From a checkpoint of a small audio frame classifier.
Model: 3.23M parameters, arch crnn, rnn gru.
Training: muon at rate 0.025, 1400 steps, held-out accuracy 99%.
Rows from block 2 of a small audio frame classifier, named by matrix and row number. Each number is 128 + 24 x the weight over its row's rms, rounded and kept within 0 to 255. All counts start at 0. Numbers have three digits each.
Before each channel's rows are labels from the 100 clips, of 14976, where the channel reaches its highest value: "lies over" is the class under the peak. Only what is clearly more common there than usual is listed. The data: synthesized solo parts of chorales (CocoChorales). In brackets: how many of the 100.
# conv: width-3 conv (model.blocks.2.conv.weight, 432x288x3, each kernel summed), inputs 72-143

lies over: G#5 (94)
conv.245:119134134131127141119118123127144101097086110143092167157166129148157146140096133122115159118106160097155099102127120148128139110154151131128118125129072129147138134112135084163146116102138160144173129150132153140156

lies over: G3 (77)
conv.291:145110124170137111117158133088148077102166125121118110129121109178120113104080124142129145117116111112126134109098123102127142125117156101155157168122122165136106158131137124125166188098095138141142127121138084132119

lies over: A#3 (100)
conv.117:161136079129101083102106150167126168167098149097127113102091105140119119145094092105179112128143142100173185098136092093095132136137156111186117161121109167119126116165121092137140129142180107122157134047138097115135

lies over: F4 (97)
conv.166:081178126145088149119136119102100147115120121127117126068133094126205124106093095156100138145068132138130118098143143154084137094139152114129101169087152125091132102093121115142124096147126183143142091143119141148135

lies over: D#5 (100)
conv.221:101105161146135146110133109175121136071174100138142135121067095098136102147134137128128131103140124124108123111141150168145149127113119120134128165097108115175104149122148123142114139117119088114114124152119089120119

lies over: A#4 (98)
conv.131:122082099139121123092138105110123134121104137110163070102118112128162143146135128133128154100087134091124152094114111117156161132151148126100105096139102122120150115142136128097178147165110119122090149103121133148143

lies over: F4 (100)
conv.288:092140120127105130158123144104136171155127143189123130139104094095097150129175103124116162135068151143097090148113123176160100141105110167117108133170141089149167099116125100107153145083099186150173158116127098114184

lies over: D#4 (100)
conv.104:094102164135086164117146101105108116115133151114165095169147140143142117131125108151143109105158111120180097123109166115121140150110132122133099138090131137162147145129135129121171115150110134128098160124119096139143

lies over: D#4 (98)
conv.160:151184115137133136155139108086112119094084124137151149130152116151137164163103117113110133149112125083162109104162119121130094159134095182117114154142137127124115109120101121116112157147083142135096093123119111123142

lies over: B3 (96)
conv.410:120101149131148123113107156118167159116105129104106138115153110114117102131150112090128177114161157147139127132093162101137132130144166143158152153129154161152157158119141111139112100132147127106108168121181119176144

lies over: F#5 (82)
conv.28:123102097195136138129133137126145153127134120178140140101098111147189134158135155088118139118161168164115117167169139142101097135079146135110129155138116117096151184116128127141134124141066127152126137118074102148129

lies over: G4 (37); A#5 (32)
conv.265:127129122137127106126093145128119095157097120131136116087091108146124119120133113151094137085100095147180156156092110112116142129128148103136142104148090165089144117125147139135145160132110116118180194118096097125099

lies over: D#5 (50); A5 (36)
conv.389:118138123158146129109113128164129085124091151108092166078136126162111153129143122096123102111123102119134120137146131106131090153092109153086141177133132114119117115122135149080132111126124144154140100120176104119103

lies over: F5 (96)
conv.252:124108161160107148141097146116108142135174156075111157128111144158187085132107135128157090089169150112128147133128125180125101127117142120116162107062095100084091124116113104129106115094148115136153093072134138130134

lies over: F#5 (92)
conv.11:080148148125154101122103100164166130123080096148168160108151107120119110117125113104172127181089095156103138107131136113147155177097075137130145107085125174103133114142167147101135171160095121128147149133136172129106

lies over: D4 (46); D#4 (35)
conv.299:149169170121134129079072166126143129101124119145103158161123135146129091138112128080123134049117116090151124130103098125136120179120143139133083152152111120131101142082145120135111160127129116163106144135119123162176

lies over: C5 (86)
conv.99:175089138120128091146110132135154150054181133146137163132113118130137153105091104117145168094134124132153151148115141124114151149130139101174168125110133058107146099148126103140122158114144137111101085115117135151090

lies over: B4 (95)
conv.54:082150144141131159121109112122162076097114132155102106079084103128139120120172148088148122139138111168156159092106122140117101123141143160080106157082059126160138157163112125134133094142083154105097149088169160152086

lies over: E5 (100)
conv.250:164151124118079161114150137127135140146137160142118116115140139137085124112142069146097109157113103112113123141105141116125090193112111125122134116113149107147118127119132098110102106143103112139101094097095187126126

lies over: A#5 (100)
conv.270:132107154113123103097133123180111157144119106111100114116116137109101111161133136132130134115121184136113115114128150109142128095112122098128116141132136060131149140114105088126118092110113122182115135155178135160066

lies over: D#4 (100)
conv.200:152118108144169109130138085145155096085094115128146147162107114103123094134114103117134092139139150142175115105118117102136147135093145138125130171117124108137093127135102133119152126160122137161146115110169087099170

lies over: G3 (81)
conv.7:100126095127120118168112121152152131132154091113144140114096149094113118143129115107146082092143150142107145164116151118150130124126182134084140105068123121099101132116133104177123152137118134137117135107152162094153

lies over: D#5 (75); E5 (25)
conv.307:176096149145133105132128113137132141130129116125095110150137100136120154119101076161126136116159114125156119070146123146148123121150108095131147112085094178121128073118153094113125107150142122112113144099156103101169

lies over: A#5 (62); D#5 (37)
conv.354:159118116161141104152122129130139142137124117117141119157134125142109101152138170103115146118138141164119106111146125139114145116126125122138175114125136123153099120090143120128168128122114149126178090163183118153102

lies over: F3 (72); A#3 (25)
conv.398:142103138100082111163157079105119143090156095134182182107110108147138096164122144142123130117118089118131147148127116122165121147105148109134155077092114103114142104124172148140126141114097119102138109161135116183144

lies over: G#3 (51)
conv.150:136137121130140087126109100123132111098158097101123137129138112155115124096144142134099136185118125153132152066142139134082144162125146154127115132151165107133113117123141096112094136136140122110117136129102102132129

lies over: D3 (42); C#4 (25)
conv.318:161107132070172125095121120106132120114172100099144147131132133089099152126170110132148148118094144137113088122123152130115119131099141059112121122180154118142165161150076116112119091122128127108123145093094122099171

lies over: D#5 (100)
conv.305:108131098063126106126131135148094174096135103104165117130142113134133114110103165114096140079119121113132128143075138152129143147105123130137145112111120112104116104108137142142108172158155112132193126139115152111129

lies over: A#3 (100)
conv.197:108119161124107095116143191108148134142119116138133150123114126104108126157112091172169095090157162118137112120122165155126137140141102143132140071143121154140139097134106103157120137121098111131073166149104120136083

lies over: G5 (68); E5 (32)
conv.352:161114125142140108143127162129090116145157095108126146153150153131117111105117153112121124145167121138119110105120152128127080128126141115176156124126157099187137140173143129150142103104141096147134140120151137059105

lies over: D#3 (81)
conv.107:160129134077122129097091140148107105151130151105147155138157100099112110124137149134074128131175115119110128134091148122124140104162089122117070118138146085129102119112110067087099156110076108155115144127116147132153

lies over: D4 (81)
conv.384:129184196126161155116131125123136156136133149120138134132148137125128132114112069077123115151113148090108121119145100156111120125121170183124138143071111136115151097098111150147115137145124108155180158129141128158131

lies over: D#4 (100)
conv.35:170134153166162128128140124139132134097097150131138138162130129140117126088172142156072097124133130130133141091132113070144109091141119139110093139130077134100108128142121130128089111134115112099112116169099142128133

lies over: C#4 (94)
conv.91:125168108167119143111078096132149125112116077142141129136167078148162157167135115130159095124115129141124144181126169125149118156100125165130077078144104167099142086159149126118122168149145135128155141120102125133126

lies over: A3 (86)
conv.202:119121148128130125125122090103126134119139113146087123115138124141122141155109144157119126149157192133113102126118116124157113145164133120160140153109109155181128168120136101140121095114147111161155132158098184088099

lies over: D5 (97)
conv.393:123164080146119130082124102108149096149183084136104131151125126107143117179148145117132119150119110129124138104087178141123095102150117119122128166101104074126134117116103118125104151108157139128117139098138132121111

lies over: A#3 (90)
conv.378:113211138147116119146103129127173115151119119082115101115163149107119142130132087129123162124131135120088121146143171136112120141147094188135143132159098107136119133119115113139123098109138138148106151132122158161106

lies over: D5 (100)
conv.292:124129120136105148135118131121151177156116095150132147114126112116163130140088158101112150129138136126106114113152136095106130145102100167124097163073120117102141156154161118155139118125092116155103091106129125153123

lies over: G4 (71); G5 (29)
conv.46:084112140156139174146150131104094074116156146126126130124162112133141145085165110112109132143144138112098164121114122114152133180141164133141139158101130070090124147155115093178127086162104078138122109079127059119090

lies over: D#4 (100)
conv.153:049155137133145144114080117111139119131160148145129164108128097149133099146122144139125163137138158141144080131155125136110102144154155139124160145114155108116146143169081089137114109091100162134140134144079135154125

lies over: F#4 (100)
conv.126:174129108124143119117116148117113125151123117162122147140093107111155108069114125153145111139120110111170135104127151139135102164122160145145093120158125128124132096111123087121106135116136129170144164096156128136104

lies over: C4 (100)
conv.171:104142124091153091120079119128138128132085159194124135139134147163115129121151179155139131096099119177096130087106106179139100165105123093116098138141115108134107159118139091163132105112148151114130108126108122125082

lies over: silence (77)
conv.106:164144103131140087108095094130130114104114078102149099163144115129138121143119098169114094073139118163089092119121128130149132112111116115104177106141095132133152072124133131127104132125119133138119137118108120115142

lies over: B3 (100)
conv.333:133106101122154128130138138067112140114098185094121089105101156125081133140111156167122121100136136108128086096124163126110154158163086154114125171105127144101141125098083169137098134092128094142077161119160129142102

lies over: C4 (99)
conv.199:108111123108078103152116138131146105164143121064149148148135140154120126148125145127137094138095143168134129137136123148157146139168114123154100126112093081143097103148147133129165112104103133157119099112153089136134

lies over: C#5 (100)
conv.355:069111111110154178127084085163157132150138133108116134139154086100089093117120108116120145134109149129137188110152143075163166090102120102160121115101139108132149093129121136148147147100136106111125122120116163143137

lies over: A4 (100)
conv.222:132154063095128140129109164155144127080165132122126116113087214192107165156083147110100073159094137118060144124157148118113116147108147134150143131187132104110150107109131131152129118100126112123095124100120144105131

lies over: D4 (74)
conv.30:148164135184141144126167122185127153180134171103089092111176133125139106140101122139133162097101132137079072173133094149161122095075101178137124125132138105166142174166149100095159160152122133131077127096111171098126

lies over: A#5 (100)
conv.48:190129163117124100141139138157106111162120166136127116152112110160099125169128129131125104140133125128144111126101088099114102151151076109116128119146117151125157174134141139068148134107109162111093171114162178126120

lies over: D3 (64); D4 (31)
conv.255:145150130118126115128092099145093134130180103105117114138114146111107101137123132124136150144112115124121136158090166127114123112166170161103109142136113148108118132129133106104108093082162114130152181091164096097118

lies over: A5 (74)
conv.371:106102156124120174146122113167133099113104121103150129132123130100124114113109166129119136148142170129127136136138130157148099153163109104143129184151119124108145112139099120147067152103131204083122118069124132141122

lies over: G#3 (77)
conv.51:089121134148162114136108148138164150161118163146120160115080161142094104133156123144133189085150145109156130122126147092139143183120114115084109125128193121103106155159144154161064139096170138123111124139134154128130

lies over: F3 (60)
conv.426:106149165097117172117144176121101097119109153143171144160134090155086124133118116112109142093157155110089128139122118120129132125103136111104149077117097113176139117123153126145166135137143143086217144157131107142126

lies over: G#3 (72)
conv.345:135105098142111128123122135109093111117117108117125143138109154079137168144108092086151138146061130149129116123132122129141138103119162168150177118170129122141125129098098105127169170163101137108178123070160129137114

lies over: D#5 (75)
conv.103:110141182101121150127120130136156122156145119106115135145142124106106107118091150121186138094149096110181158152083109132088115125146114094074076141098115156136143103103127120112134109115075077111117165103090203097143

lies over: B4 (94)
conv.312:108124143132134103154154123102133136186118132141115128162118215115103134101143083114167155129122128103118143138160157133143148193121109144060104147169102103104127063147108087124133165108115087109147125157055127145129

lies over: C#4 (100)
conv.235:129153129155135128151113117141115115102082151131118126119105147172119132150099103097148155144179145196164165128112138108110088108090135080139138120092131154117082191133164093125115145146098101077180134139130135133084

lies over: F3 (99)
conv.367:115139124177126136119128137117152175110106131113131132129124150113121143112139143156132153098133133145122113146134123112166125120108125071123136144091093117104132137129141127126113170133139084139170138179097118156137

lies over: F3 (88)
conv.77:136138099122121139166151126172141131134126147131111091127166139118121097113098173159095137149167145143191160170129145120092128102141107118145134113093139119169122116115119114098162169143123134144158161162098128122132

lies over: B3 (94)
conv.142:161093109152146131130135097179121132161113151115108088107111108098145129112135157170131099102121137133138131098124088123116132147135141124126111165104152102108138120103155138134099117139111139097121142114113073194120

lies over: B4 (100)
conv.36:120163143101143072142146099155152159107130164108111107169155153180155131112120124082082135088096132149096121156110097121102148121121083117112176108142119138072141101099185101151124111162088121083142125121123126129132

lies over: B3 (52); A#3 (43)
conv.136:133162142177138128123132102138129175123135126089143101146104146102107116125116082148131118053124164145141171125137113146181127132142145133108150101139153110120142113130118132124109092136108103149174090113151104163121

lies over: A#4 (100)
conv.147:122101163129128128111129121171125104165121155164142153119115109093070099118121156119184143138116128115158137112093112104142109134108078081148125161122111140136084147105132100146129134148099139144123153117135164123126

lies over: F#5 (100)
conv.130:111091113145150134131127109139168116124128141147187148169121122123112101172131139063143166092079110124172138132130140125143146146132149142149106112122117117135110146122159120074154067123119158135132114135119101148132

lies over: A#3 (71); F#5 (29)
conv.70:122154190148187114111094152169183131108096148158141129121134096186101134087180111149130057121140141137136125100114095105115132133139105130126139104108132115109160194133147134109129143132119162118113166140099121133124

lies over: G#5 (89)
conv.211:087129095147141155109139064120124117135154133111125116144146148108124150156118101117106097177110101162143138157149131147132120156127113102103142185139133125107146141140151131156132138124149078129151129099144132153116

lies over: silence (100)
conv.385:092139094099159136124149115156066104062165129126112134186149141153116137097094098155146123131140124098096130131187170147144115073122145125186096105125140104134148136163153147140117156128163153115127148147137180107144

lies over: silence (99)
conv.180:115122147069107116144155108136084141108143140075100139151160149083135162101129132151124109116114132127092126174126122136139117151139129155119122140140134143132140143140140089137097147135131150111121145107128140150124

lies over: F#5 (89)
conv.16:086090127118140120088096130122166075101153102176131172098140110148065137125138167149113121082107148097147157135131092150133147134128105175100127134201169098106148141142127118091095119167105117118130151132157149120120

lies over: F5 (100)
conv.134:142129092121141102120142103095147110129111137107153126140132074100174093127131171098172115101153168124138116142126099144146111145139157067148097118100127107125124125144108100146122142174145120120107167099128089098119

lies over: G3 (97)
conv.356:116118160114156157156106134136144117134067155109123053127142092100128137144123118136117141124094117122151148137149136142123107120118167134132128132136174137161142150130145123149090140137132151090125111137146102147143

lies over: F4 (51)
conv.325:102139127114115151159155114142173102099126066097138126109111111131126119103091128125127154188133119124126180167155108095083113183121140141134109165116110135071165121122146137096148101103136122130119102107128110113122

lies over: F3 (80)
conv.351:149113133132116152100133112084127135095123132106127101131118124127126143138098162117129140149142159150120080139150113125148137106111155118139130114127149150103136124122119118134118142160169161155161142208121149091164

lies over: B4 (100)
conv.331:108110127116118140146115119133094177125164101096103123099132141108108139148133105115112128114149114121120117125114110136109099162158109091126155124154112132119159141141130157124099113151123098086131132152086099106101

lies over: A#5 (54); A#4 (33)
conv.383:115138121127150124156110127174156097102086182138105141115137149126182160080117115125102121094126151135126143136098127136120138133139123122114115097136099156130123138102122131113103135146107153140149152113128123076113

lies over: C5 (100)
conv.133:167145137163133140148136089110146124112173091106137106141123110099099160104072157097092150100142128150099149163110098144138167159105096126159123082140168144165090104112124131112142121131072152101132146097169122121183

lies over: G3 (70); A4 (30)
conv.34:129147164131129081115108095081098076159112111114125155175137118195115120137117145133137117135151164089133116123175161113178131134100165093141156145099113106133092168110161117148172152126125151126092126164136128174155

lies over: F#5 (100)
conv.58:124140122125142091143132122061174138093131112149124096100097140072146096135135128106129121123128125112106115138107096101125219143133123142126127107106150131126092144179110113144170123143127118146135164130132120158122

lies over: B3 (62); C4 (38)
conv.205:176147162118098146140147108122096138143137124120115129125129132117097128137095132124121125117156128151141108130143190123135114129119120105095107109087091098086123159135124121158115113081137099098123105093122103172125

lies over: E5 (86)
conv.361:119105111161188083148146149163136138123131124144129111168153093122133117096134099137092085122131140108115150144159133096106178108118124101139126080110090122156162075118121148130109113103145118106110099146139125107166

lies over: D#5 (80)
conv.309:077143132126102110072118129165108171094135085110114132116134126103150134113130158087112132099142136151119168129131105105119138148074138137119137151115117118104095098138096105128137108122113168106107132120144147172111

lies over: G#4 (75)
conv.348:106109100121143164143150142125141093095135162132140135141142147112138108157122124144099131138138091107110103119217112151135155127160095135082124087115123136122157102133097099125126111085147141105135159125151111140093

lies over: A#5 (62); silence (38)
conv.257:153125155101142105113139122106113147126170130184117147133100080086173158132141145116149098079110119154154170096167114127124093128113100158113147142149136119125111130147108157115084127149076118134189111110103133139140

lies over: G#3 (94)
conv.65:149112115092145118123112142093117111152133124125107095111116135073121114145126113115134172106086127147094120131139134129152091095128114107170135142147127125128163137188195120125176097153070115168099096128174131171145

lies over: B3 (58); F4 (40)
conv.22:130149099130134133136131097127142086145106137107130110136097171099137110121118142110116160115133116120126171146112150132117158149101125106183088137153167122095123117137131105136123173089125129095061117122107100128125

lies over: A#3 (95)
conv.429:129139149138116115131164126141132173107143114164079090132124132117132129131107130087127101116154150125156105154128111112120174156158077138113125168134148135141134099153116146159146117147131101110131134106113106109079

lies over: G4 (39); F5 (26)
conv.83:122142119086134146119133104134163130109119139123160104138165094123113111102129125116190153176158101146138104118115126116149157154158121124127168023101130137126121142158130169097130112125093113172101146155137110115157

lies over: C#5 (57); F5 (43)
conv.45:085106116129112171136101135142196123130149127130099128115141140096110087152127128119136133105139092136163175162100114131159101100079107130150143143100166093107139090089113130134154094125142129168124157136114086144103

lies over: A#4 (100)
conv.289:101083195117121173131138108139120146125135159141122129152100150094163174140138130124130120120066129143095118138109094126122091078129137142115119140164120097162133123112104120127121146141109108103099080112108072103182

lies over: G4 (92)
conv.208:093101102100128126134146094132140109123119134152178100143102134109133136125118128109125102122096100117095124105161147097099114154081143121128119121138124145166158144104163112122127121145162124137114147153137126178140

lies over: G3 (48); E3 (32)
conv.259:121126124099139107165093151137140099106160102111113103112194127133095121117118142095106128133123144069078114110108127138110107083165110129113110113113146092126121156140143119147132123093156116129131117165150124137174

lies over: C4 (100)
conv.353:115145123133117101127145111128150126175128171152161100144113157131123157098148149143120121151130155164107145098112131119140109097148106137127136122126180126170151112065116191189154092172136093141150113089167110151117

lies over: G#4 (100)
conv.306:109141163110132134146123143178162130117149143088109135126140114139103131117103141153144123132106122122132185120121089123111104117132125086101094126135108102130164116102153120142144134128141135140158111156144130142150

lies over: C5 (59)
conv.173:096110146139119133200107145135124138101126143135133149104104155129130115139128126138102094059133102129144196091104090128127145114110141163140070145123120154153086155103121109089091104167139161112094145158124144117110

lies over: F#4 (98)
conv.41:122119132092083160105084089101140129054117102160137113132120153082133132142121113146114096129105149122135121097146115113137142145122163118151156120130120134089125118128151160087128185100111120138090104130122158109108

lies over: A#5 (100)
conv.350:152134113113108143146139099118113092102150143132122128123127160172175112143100129156117120113139120136124105079123132090119111103136088128138121146099125113116104124100089130097137107126126107139179137111131100113138

lies over: G4 (54); C#4 (38)
conv.368:127146123136115116111121104190104139155091121115144144124140150182088123111134122099124116132118129103100126069092117131111113161095133155124154161135139157140127115108100136136124143123130139108137080129092150109160

lies over: G3 (46); F#4 (30)
conv.155:167116170144137155120099114117132143173098127155092060129113122149125141116088076154138149106127091051130132096132084138107137129111165143127184082093079114154137152109113111106114070141073169137116138145128156140148

lies over: F5 (98)
conv.159:158121099113130158166089102122150103162123130067133071113115131127125166152142121078127106160142106159116101156103172133086126167101128107121163100111202108111151118120131116135096142148134141183144132157126101080122

lies over: A#5 (100)
conv.327:101105128174107162144133134114148193115057164136100077115146113095150096134109130140091141099142129125136116122123158074167114090161125100113139089154126153170123138162107123123094124103120144078160163072132122140129

lies over: A3 (100)
conv.269:114139127133092099132139151157122137096140123124110126153128118132086124118093119133078160140123172143112138081099142072150108119136118135173142108136158105166138121148091120130091143137178140144129186106156100081100

lies over: F5 (55); A4 (31)
conv.214:107161110141124132140078167108131134149137148122119144117126155125114162110084114137131159115187126087112098141194132140044100104119105137117130087108177123137090086125050128158103126090133119126135185152162096137124

lies over: D#5 (100)
conv.282:133159131150126128164090120131143116128154124071174130102115085132142156152122119173125125110110165140139103098097109145119138109146131116103136138125163170162098147142145156112137125067087110114164127116148158151182

lies over: D4 (71); D#4 (29)
conv.337:119138133127134150141132182136097156119165134106131139089142128165148105091118154131143121089146124126163101102165167119126126139108173123136168115099145118072094164133131139134108132117073083093141136090097122155116

lies over: G#5 (100)
conv.227:118127128116101129071153142103083143095131092126102114131113118120174154157141138114108114086090117119110106102102135187113103100192102133150143112126162169109121127109118134068139176146156073104132152165112137099112

lies over: B3 (38); C4 (34)
conv.60:111151142128105111135156132112116080113112130140118107159150177070104129108108149121172116114154123120123137143128118117053166165137134162134118128069171149113154128157119117099088153123119118118142104138148122158110

lies over: A4 (100)
conv.164:131125155132115084142135099129094091124139089146140155096190095130091105125111123109117089149118099153142125107155127157101147108122149109060158106124081103093132115137083121116142144102118164142126063141120107110124

lies over: A5 (100)
conv.144:111123136124112156126155164133123097195129116113151065164124112154190120110091154089106139112163117099113139174114121089133099108096122129103096126150138108091130170107106149123122136110145115146129125117146122146129

lies over: B4 (100)
conv.215:142136127094142104151111131101110125187139133103110124109114133098142156079136121152177182133099128124115095137108099151122167145139124127116138093110083127137158107120067182091090119101136094132118188162097191113188

lies over: D4 (100)
conv.193:118150141153093149145112138140108122158130130099139085127127117115094125112125120117161133101109136101136093136139113138198173170111146178134108114119147103110092138161164105115163132158127142126114134138122110151180

lies over: G#5 (100)
conv.24:149087118087108144115221120138112088160111114124172109113107091082129155128156121143139133178119142169155129126120122178138122132133110119132114107131144146160126100152121112135138119089139130119082114145149105101120

lies over: G#4 (100)
conv.49:089115082151139122157146096131129107122113127090133105109163133102182106084109155125139142104122136129126092148128131143144141160143119107092126119099120152116120123081096129125120096157145108127170133133103125112135

lies over: C5 (100)
conv.423:139132103157182135173111145090124118142126120120128126102159098136110130158127123133100116131155180145101080131134120107115120139069133099116100151097117087110117168143142128160145123111106100146132112130127109124135

lies over: G3 (75); G#3 (25)
conv.184:126162115139120139135102110148148130143165143136166111123127129116139093120077143121144107117165115111113132144118166150137128137129078153131142141154104172154175155148083088088150139120075105114092138127175147148147

lies over: A5 (99)
conv.154:159159099119127156117133129127127087131158136128124112116119122131112114141108120097093151127114118156141133126121097121113170116140133159108121116118068111119146134093145152132112149143128159091134143133131136087146

lies over: C#4 (50); C4 (32)
conv.40:166106118180113127117123111125102093084096160142166094124128131101113125134111137143158161099129111087113120104130108148135131169122175146108107119132168150119111132111126095124097175137105110121136152072087132112134

lies over: G5 (99)
conv.413:102088147157155149137100143101146147095112165137120083131132105099160140128114091112140119077117152126162065184085128197072071149166137104102090137137132106163118149160121124165114104126168150106110127149150096123126

lies over: C4 (75)
conv.119:161116133164107178121176119131095136118093146130114131123176112140130117103124126118130117113128100147139107132156089075138135114127124123137134133075129106114176122127122110169143141120155129107097130086149138140103

lies over: G4 (71); G5 (26)
conv.145:105100098142143137111086147156149073117141104152155134142114123115115111128096118135138122137119140104147070162143157145147148158110132111137170132091165115130103141121137093182142168131147101110167121110145148137126