Rows from block 2 of a small audio frame classifier, named by matrix and row number. Each number is 128 + 24 x the weight over its row's rms, rounded and kept within 0 to 255. All counts start at 0. Numbers have three digits each.
After each channel's rows are labels from the 100 clips, of 14976, where the channel reaches its highest value: "loudest" is the band of the loudest frequency at the time of the peak. Only what is clearly more common there than usual is listed. The data: synthesized solo parts of chorales (CocoChorales).
# conv: width-3 conv (model.blocks.2.conv.weight, 432x288x3, each kernel summed), inputs 216-287

conv.365:140094139142105092155130089158131097128125163149085116153103183155107180095149146154146080137161150093154130098133146129144124138123091115160151121168109105096157126150108075126156140105174131129192142132120098133119
loudest: 500 to 1000 Hz

conv.306:092147119108094130142116116123143147100088163130134146097102105139164109165141143127139129073144098124144131104129131087166145146064129147117103105174120128138121133131153099131137139115162112125116151087103117126177
loudest: 250 to 500 Hz

conv.323:128162151169169113125157115108174130075098125133100100124129159148140114089109143180150135136132143119151149133129075135106079125154130127090134094116129144108136142170122132096143163119102110124151147105130153088114
loudest: 250 to 500 Hz

conv.424:157194140150105169119149116157140122112110123195093134083175171114134112138131105118167127113140181110134166133141105124181132142098113136091166127098100132107150104128078144135132115118094104121121110137131134149111
loudest: 250 to 500 Hz

conv.109:129124148128128184160111123166140126144178126123131129144133146138092124051078153118137120140158154150136153133145112172135081111115126113148138117102109098146114123132155136111167116143115103131139100125112121154182
loudest: 500 to 1000 Hz

conv.282:092141134114136155114147151117153124116101174169124065086102137133141164162185097121124113090092167125169124154131115152088136095158128139164141162128137163122131131102101105106109116113162136109109131153119102089128
loudest: 500 to 1000 Hz

conv.50:101096137100133127122106123131126163111118144117118061152139147138113154141130156126160122124103137153101119135147111145123137094164136123112096085102138156129137136141151163123133144116134131149076119114157095130106
loudest: 500 to 1000 Hz

conv.200:155123120163103091131183118124155117109167165108143125085120124160136146136158157118132082157159130107130145108151130208128125115139106116150116131127131085133159111137123088101137095123112184095177165105127162069162
loudest: 250 to 500 Hz

conv.389:143168116160095141099094097131098110124143127086088132090104071116119110163094154180102174137099122140101097155105152154139088136104118143109113096095142125153164129125101105175153098139170134129139161118145102088097
loudest: 500 to 1000 Hz

conv.332:132121092136101103144153121098136183087153171132134114129127138083138150144139124175138124120142149151116132097147152150132154124136122112105124170128123135098134114156102161097115106155105130132167141140108062102144
loudest: 250 to 500 Hz

conv.241:168101086150146108116078150184084146163106114108099100148114135122128132102110129131170116166118139155126167115131098106099125143134115116128131169162130117128113100126145171142168181129112124119102177114142102088155
loudest: 500 to 1000 Hz; 1000 to 2000 Hz

conv.392:128095130144155169133143143144118121104146156120160143111128110129132155120125123180157149106155124106068115169091133135105138124096214142093143150152127171106144087108112187110131099105120127140125144130143156153172
loudest: 250 to 500 Hz

conv.7:102125125111119104107123139160138108126130132162171101156088122155112125072087142124148142086161177139065093088126106129128168111139106115109138127103108116165110128107148148102124120096134169118141116127165143128109
loudest: 250 to 500 Hz

conv.172:159162136128120124121123128140109131127112148166090176142139095124063119115125123113164123133158126108133149157144139120068121138112134137124150114127175106146126124127089108131116167148108139163152113127127137100150
loudest: 250 to 500 Hz

conv.361:148123106108133092086134133104152119084158130141131141112111128129122109108128081134134137113101128106142151120108142098145139069114141125142109149143097143174190156122105131096173122124113150145123176188131149134141
loudest: 500 to 1000 Hz; 1000 to 2000 Hz

conv.316:162162109112129131113123181127137118092135177117149192141101118147131138133113125120100154138154082125141162133138128115138118117161189116126136045102114117149093167165118168090129095116107123136179123122133133089113
loudest: 500 to 1000 Hz

conv.57:133146116158124073134143108121121138136099157122150140147160126101153085116166129095143167120127133118153128154117094130132112144108125118150110083088145097131156121112108164159146138157118144114163108151109176121109
loudest: 250 to 500 Hz

conv.299:081162134109146099160159169148146137115122157119142160119094117127182130111141121132111112133130188116095126122127144103110115156143124172088161111156103120096115096098133085104137119122156096179137111132160124093102
loudest: 500 to 1000 Hz

conv.221:175148127123140140123133138153095145141069157174131115131073090146167084191139109144117108124156121135130168158122106130135138168079135133084138127141105144125175110137116088129106125076102164100082177147158128204112
loudest: 500 to 1000 Hz

conv.147:109134112116132135127092130132152119120127110150096108095137113130110137129141101185113128116100099153148152152167138189136088140175082112135140109129115107143167133135136071136166127160097104151162115123157141120152
loudest: 250 to 500 Hz

conv.264:167112141111136156122104124126113112103149157159134138146159087125136144187155111127118106133087112157117133182120135119106116100102130081114102125122109109155106147080122113156140139081151112151180128160166148173136
loudest: 250 to 500 Hz

conv.94:157123091123174155133155124095118131092125114107098126144105118115152144104145138138169153115114122100121148145131112108159144125133110123156126105096081126177113120136175116085146134100121134114162142135159104123123
loudest: 250 to 500 Hz

conv.380:110115145097145177115120113087117149117162111101155113145084136142098139138140155102095102093109190142127087131124147119173107156111084139112104101107122109131142108102156127096132139106124150110134105131099161095138
loudest: 250 to 500 Hz

conv.164:082149112146156126131136142081113149171146125094114122145086093139117115115137142102133115138103098123102147170141133116180103095155145085086089128130128155161123108090137146135124106143089124116137134147136106154105
loudest: 250 to 500 Hz

conv.75:112125099145105117091111076143111157111134103119090165151121151159122079132119142113179152116116127094152125140128121134133125112132151120144088121097121127096132157165093114136111089142163117132149142072135088152104
loudest: 250 to 500 Hz

conv.67:110136093111105120118107124165116106106104137126118161120115115139140142176089137128151196125171129130095140096129137148110111123131135121129108124179092065065129120099138093144149110121153088182131092113115099142125
loudest: 1000 to 2000 Hz

conv.114:112122134103124156138111084148125092122068117146114139161176150102068131104146114158105127100141112157115136164103121110135129096089161119146139102095122123086183125111167149104103136121124088131077132110129128121114
loudest: 500 to 1000 Hz

conv.159:154124153116142093133121128132126139136160121086122120128090146118088122153140105105138116122117088114123112122143133138100111141091140115130084102133110149166117109135104186109161134130120082109130140116155180122080
loudest: 500 to 1000 Hz

conv.76:133141142126076144146110157157122071124154134145103135118137127149184142099139154139132104147165125144149095092103133173112133146122118121096102144192117131166133092111115156138084126119135155103130116100121079118100
loudest: 1000 to 2000 Hz

conv.132:105172105065134105138115144130120139114136131149150146114117119128133151122150121129149193123140149158109151106103122174161101081128144107126079136141123141120129112149150149155141101119104114144171081109139169136126
loudest: 250 to 500 Hz

conv.188:121126112141135169155116103113095158181114138121125091107093102087138109156096129084142131120132106144147137115125130106099177132167139142112148142125114164165136161128169098118162180132130154136132117129112118138171
loudest: 250 to 500 Hz

conv.74:108135113160109138109107103150124131113113108140093127205149122124122082101120098106191128143157097165134114131139080112142125194104162138164099123121162116137141129118115134132118134113144139174158120101076136107148
loudest: 500 to 1000 Hz; 1000 to 2000 Hz

conv.52:148149141104155138143112110169135164156106147150128121159104180148133143161181162168121167117108136178156165108153108151118147133124103145127161134155177092111137139094094186096121149128161112114124118120127127107135
loudest: 1000 to 2000 Hz

conv.28:134135116117130146176121151112148101151086125123100123109127127103128157137099127138141071091160101154112119115130138094115162164121118160141107131132143122138137116143126165122133131102126114142131115118104102133078
loudest: 1000 to 2000 Hz

conv.194:108124120158117122148154137171118098105171107141162149152124105105096130127150104154093095107129123079135141119129112118125137098146125103120105111124112128112148145095128164147081129096122160146158172102145106101086
loudest: 250 to 500 Hz

conv.209:141123113124157105137132156085112116147115136135091144111114135120134110107116090119117145105145152160138139093154104133102105155132138151125122102154115076139148089134186122103100096121129116128067152098148140119126
loudest: 250 to 500 Hz

conv.315:150114140143136122151135084133046135097140106117133123145173134108092133122144156133137141119172126156096111121140083165103142125148113143114160097124115139149116150094070119130137164143143148110170141117140135089160
loudest: 500 to 1000 Hz

conv.430:123140117133115182067110107111126110114151103125145152148132124119127142113136095150152100165155157118150132109134146135151176083132109108124159120161140088107133100157108149089097142147096110119121075140181135133147
loudest: 250 to 500 Hz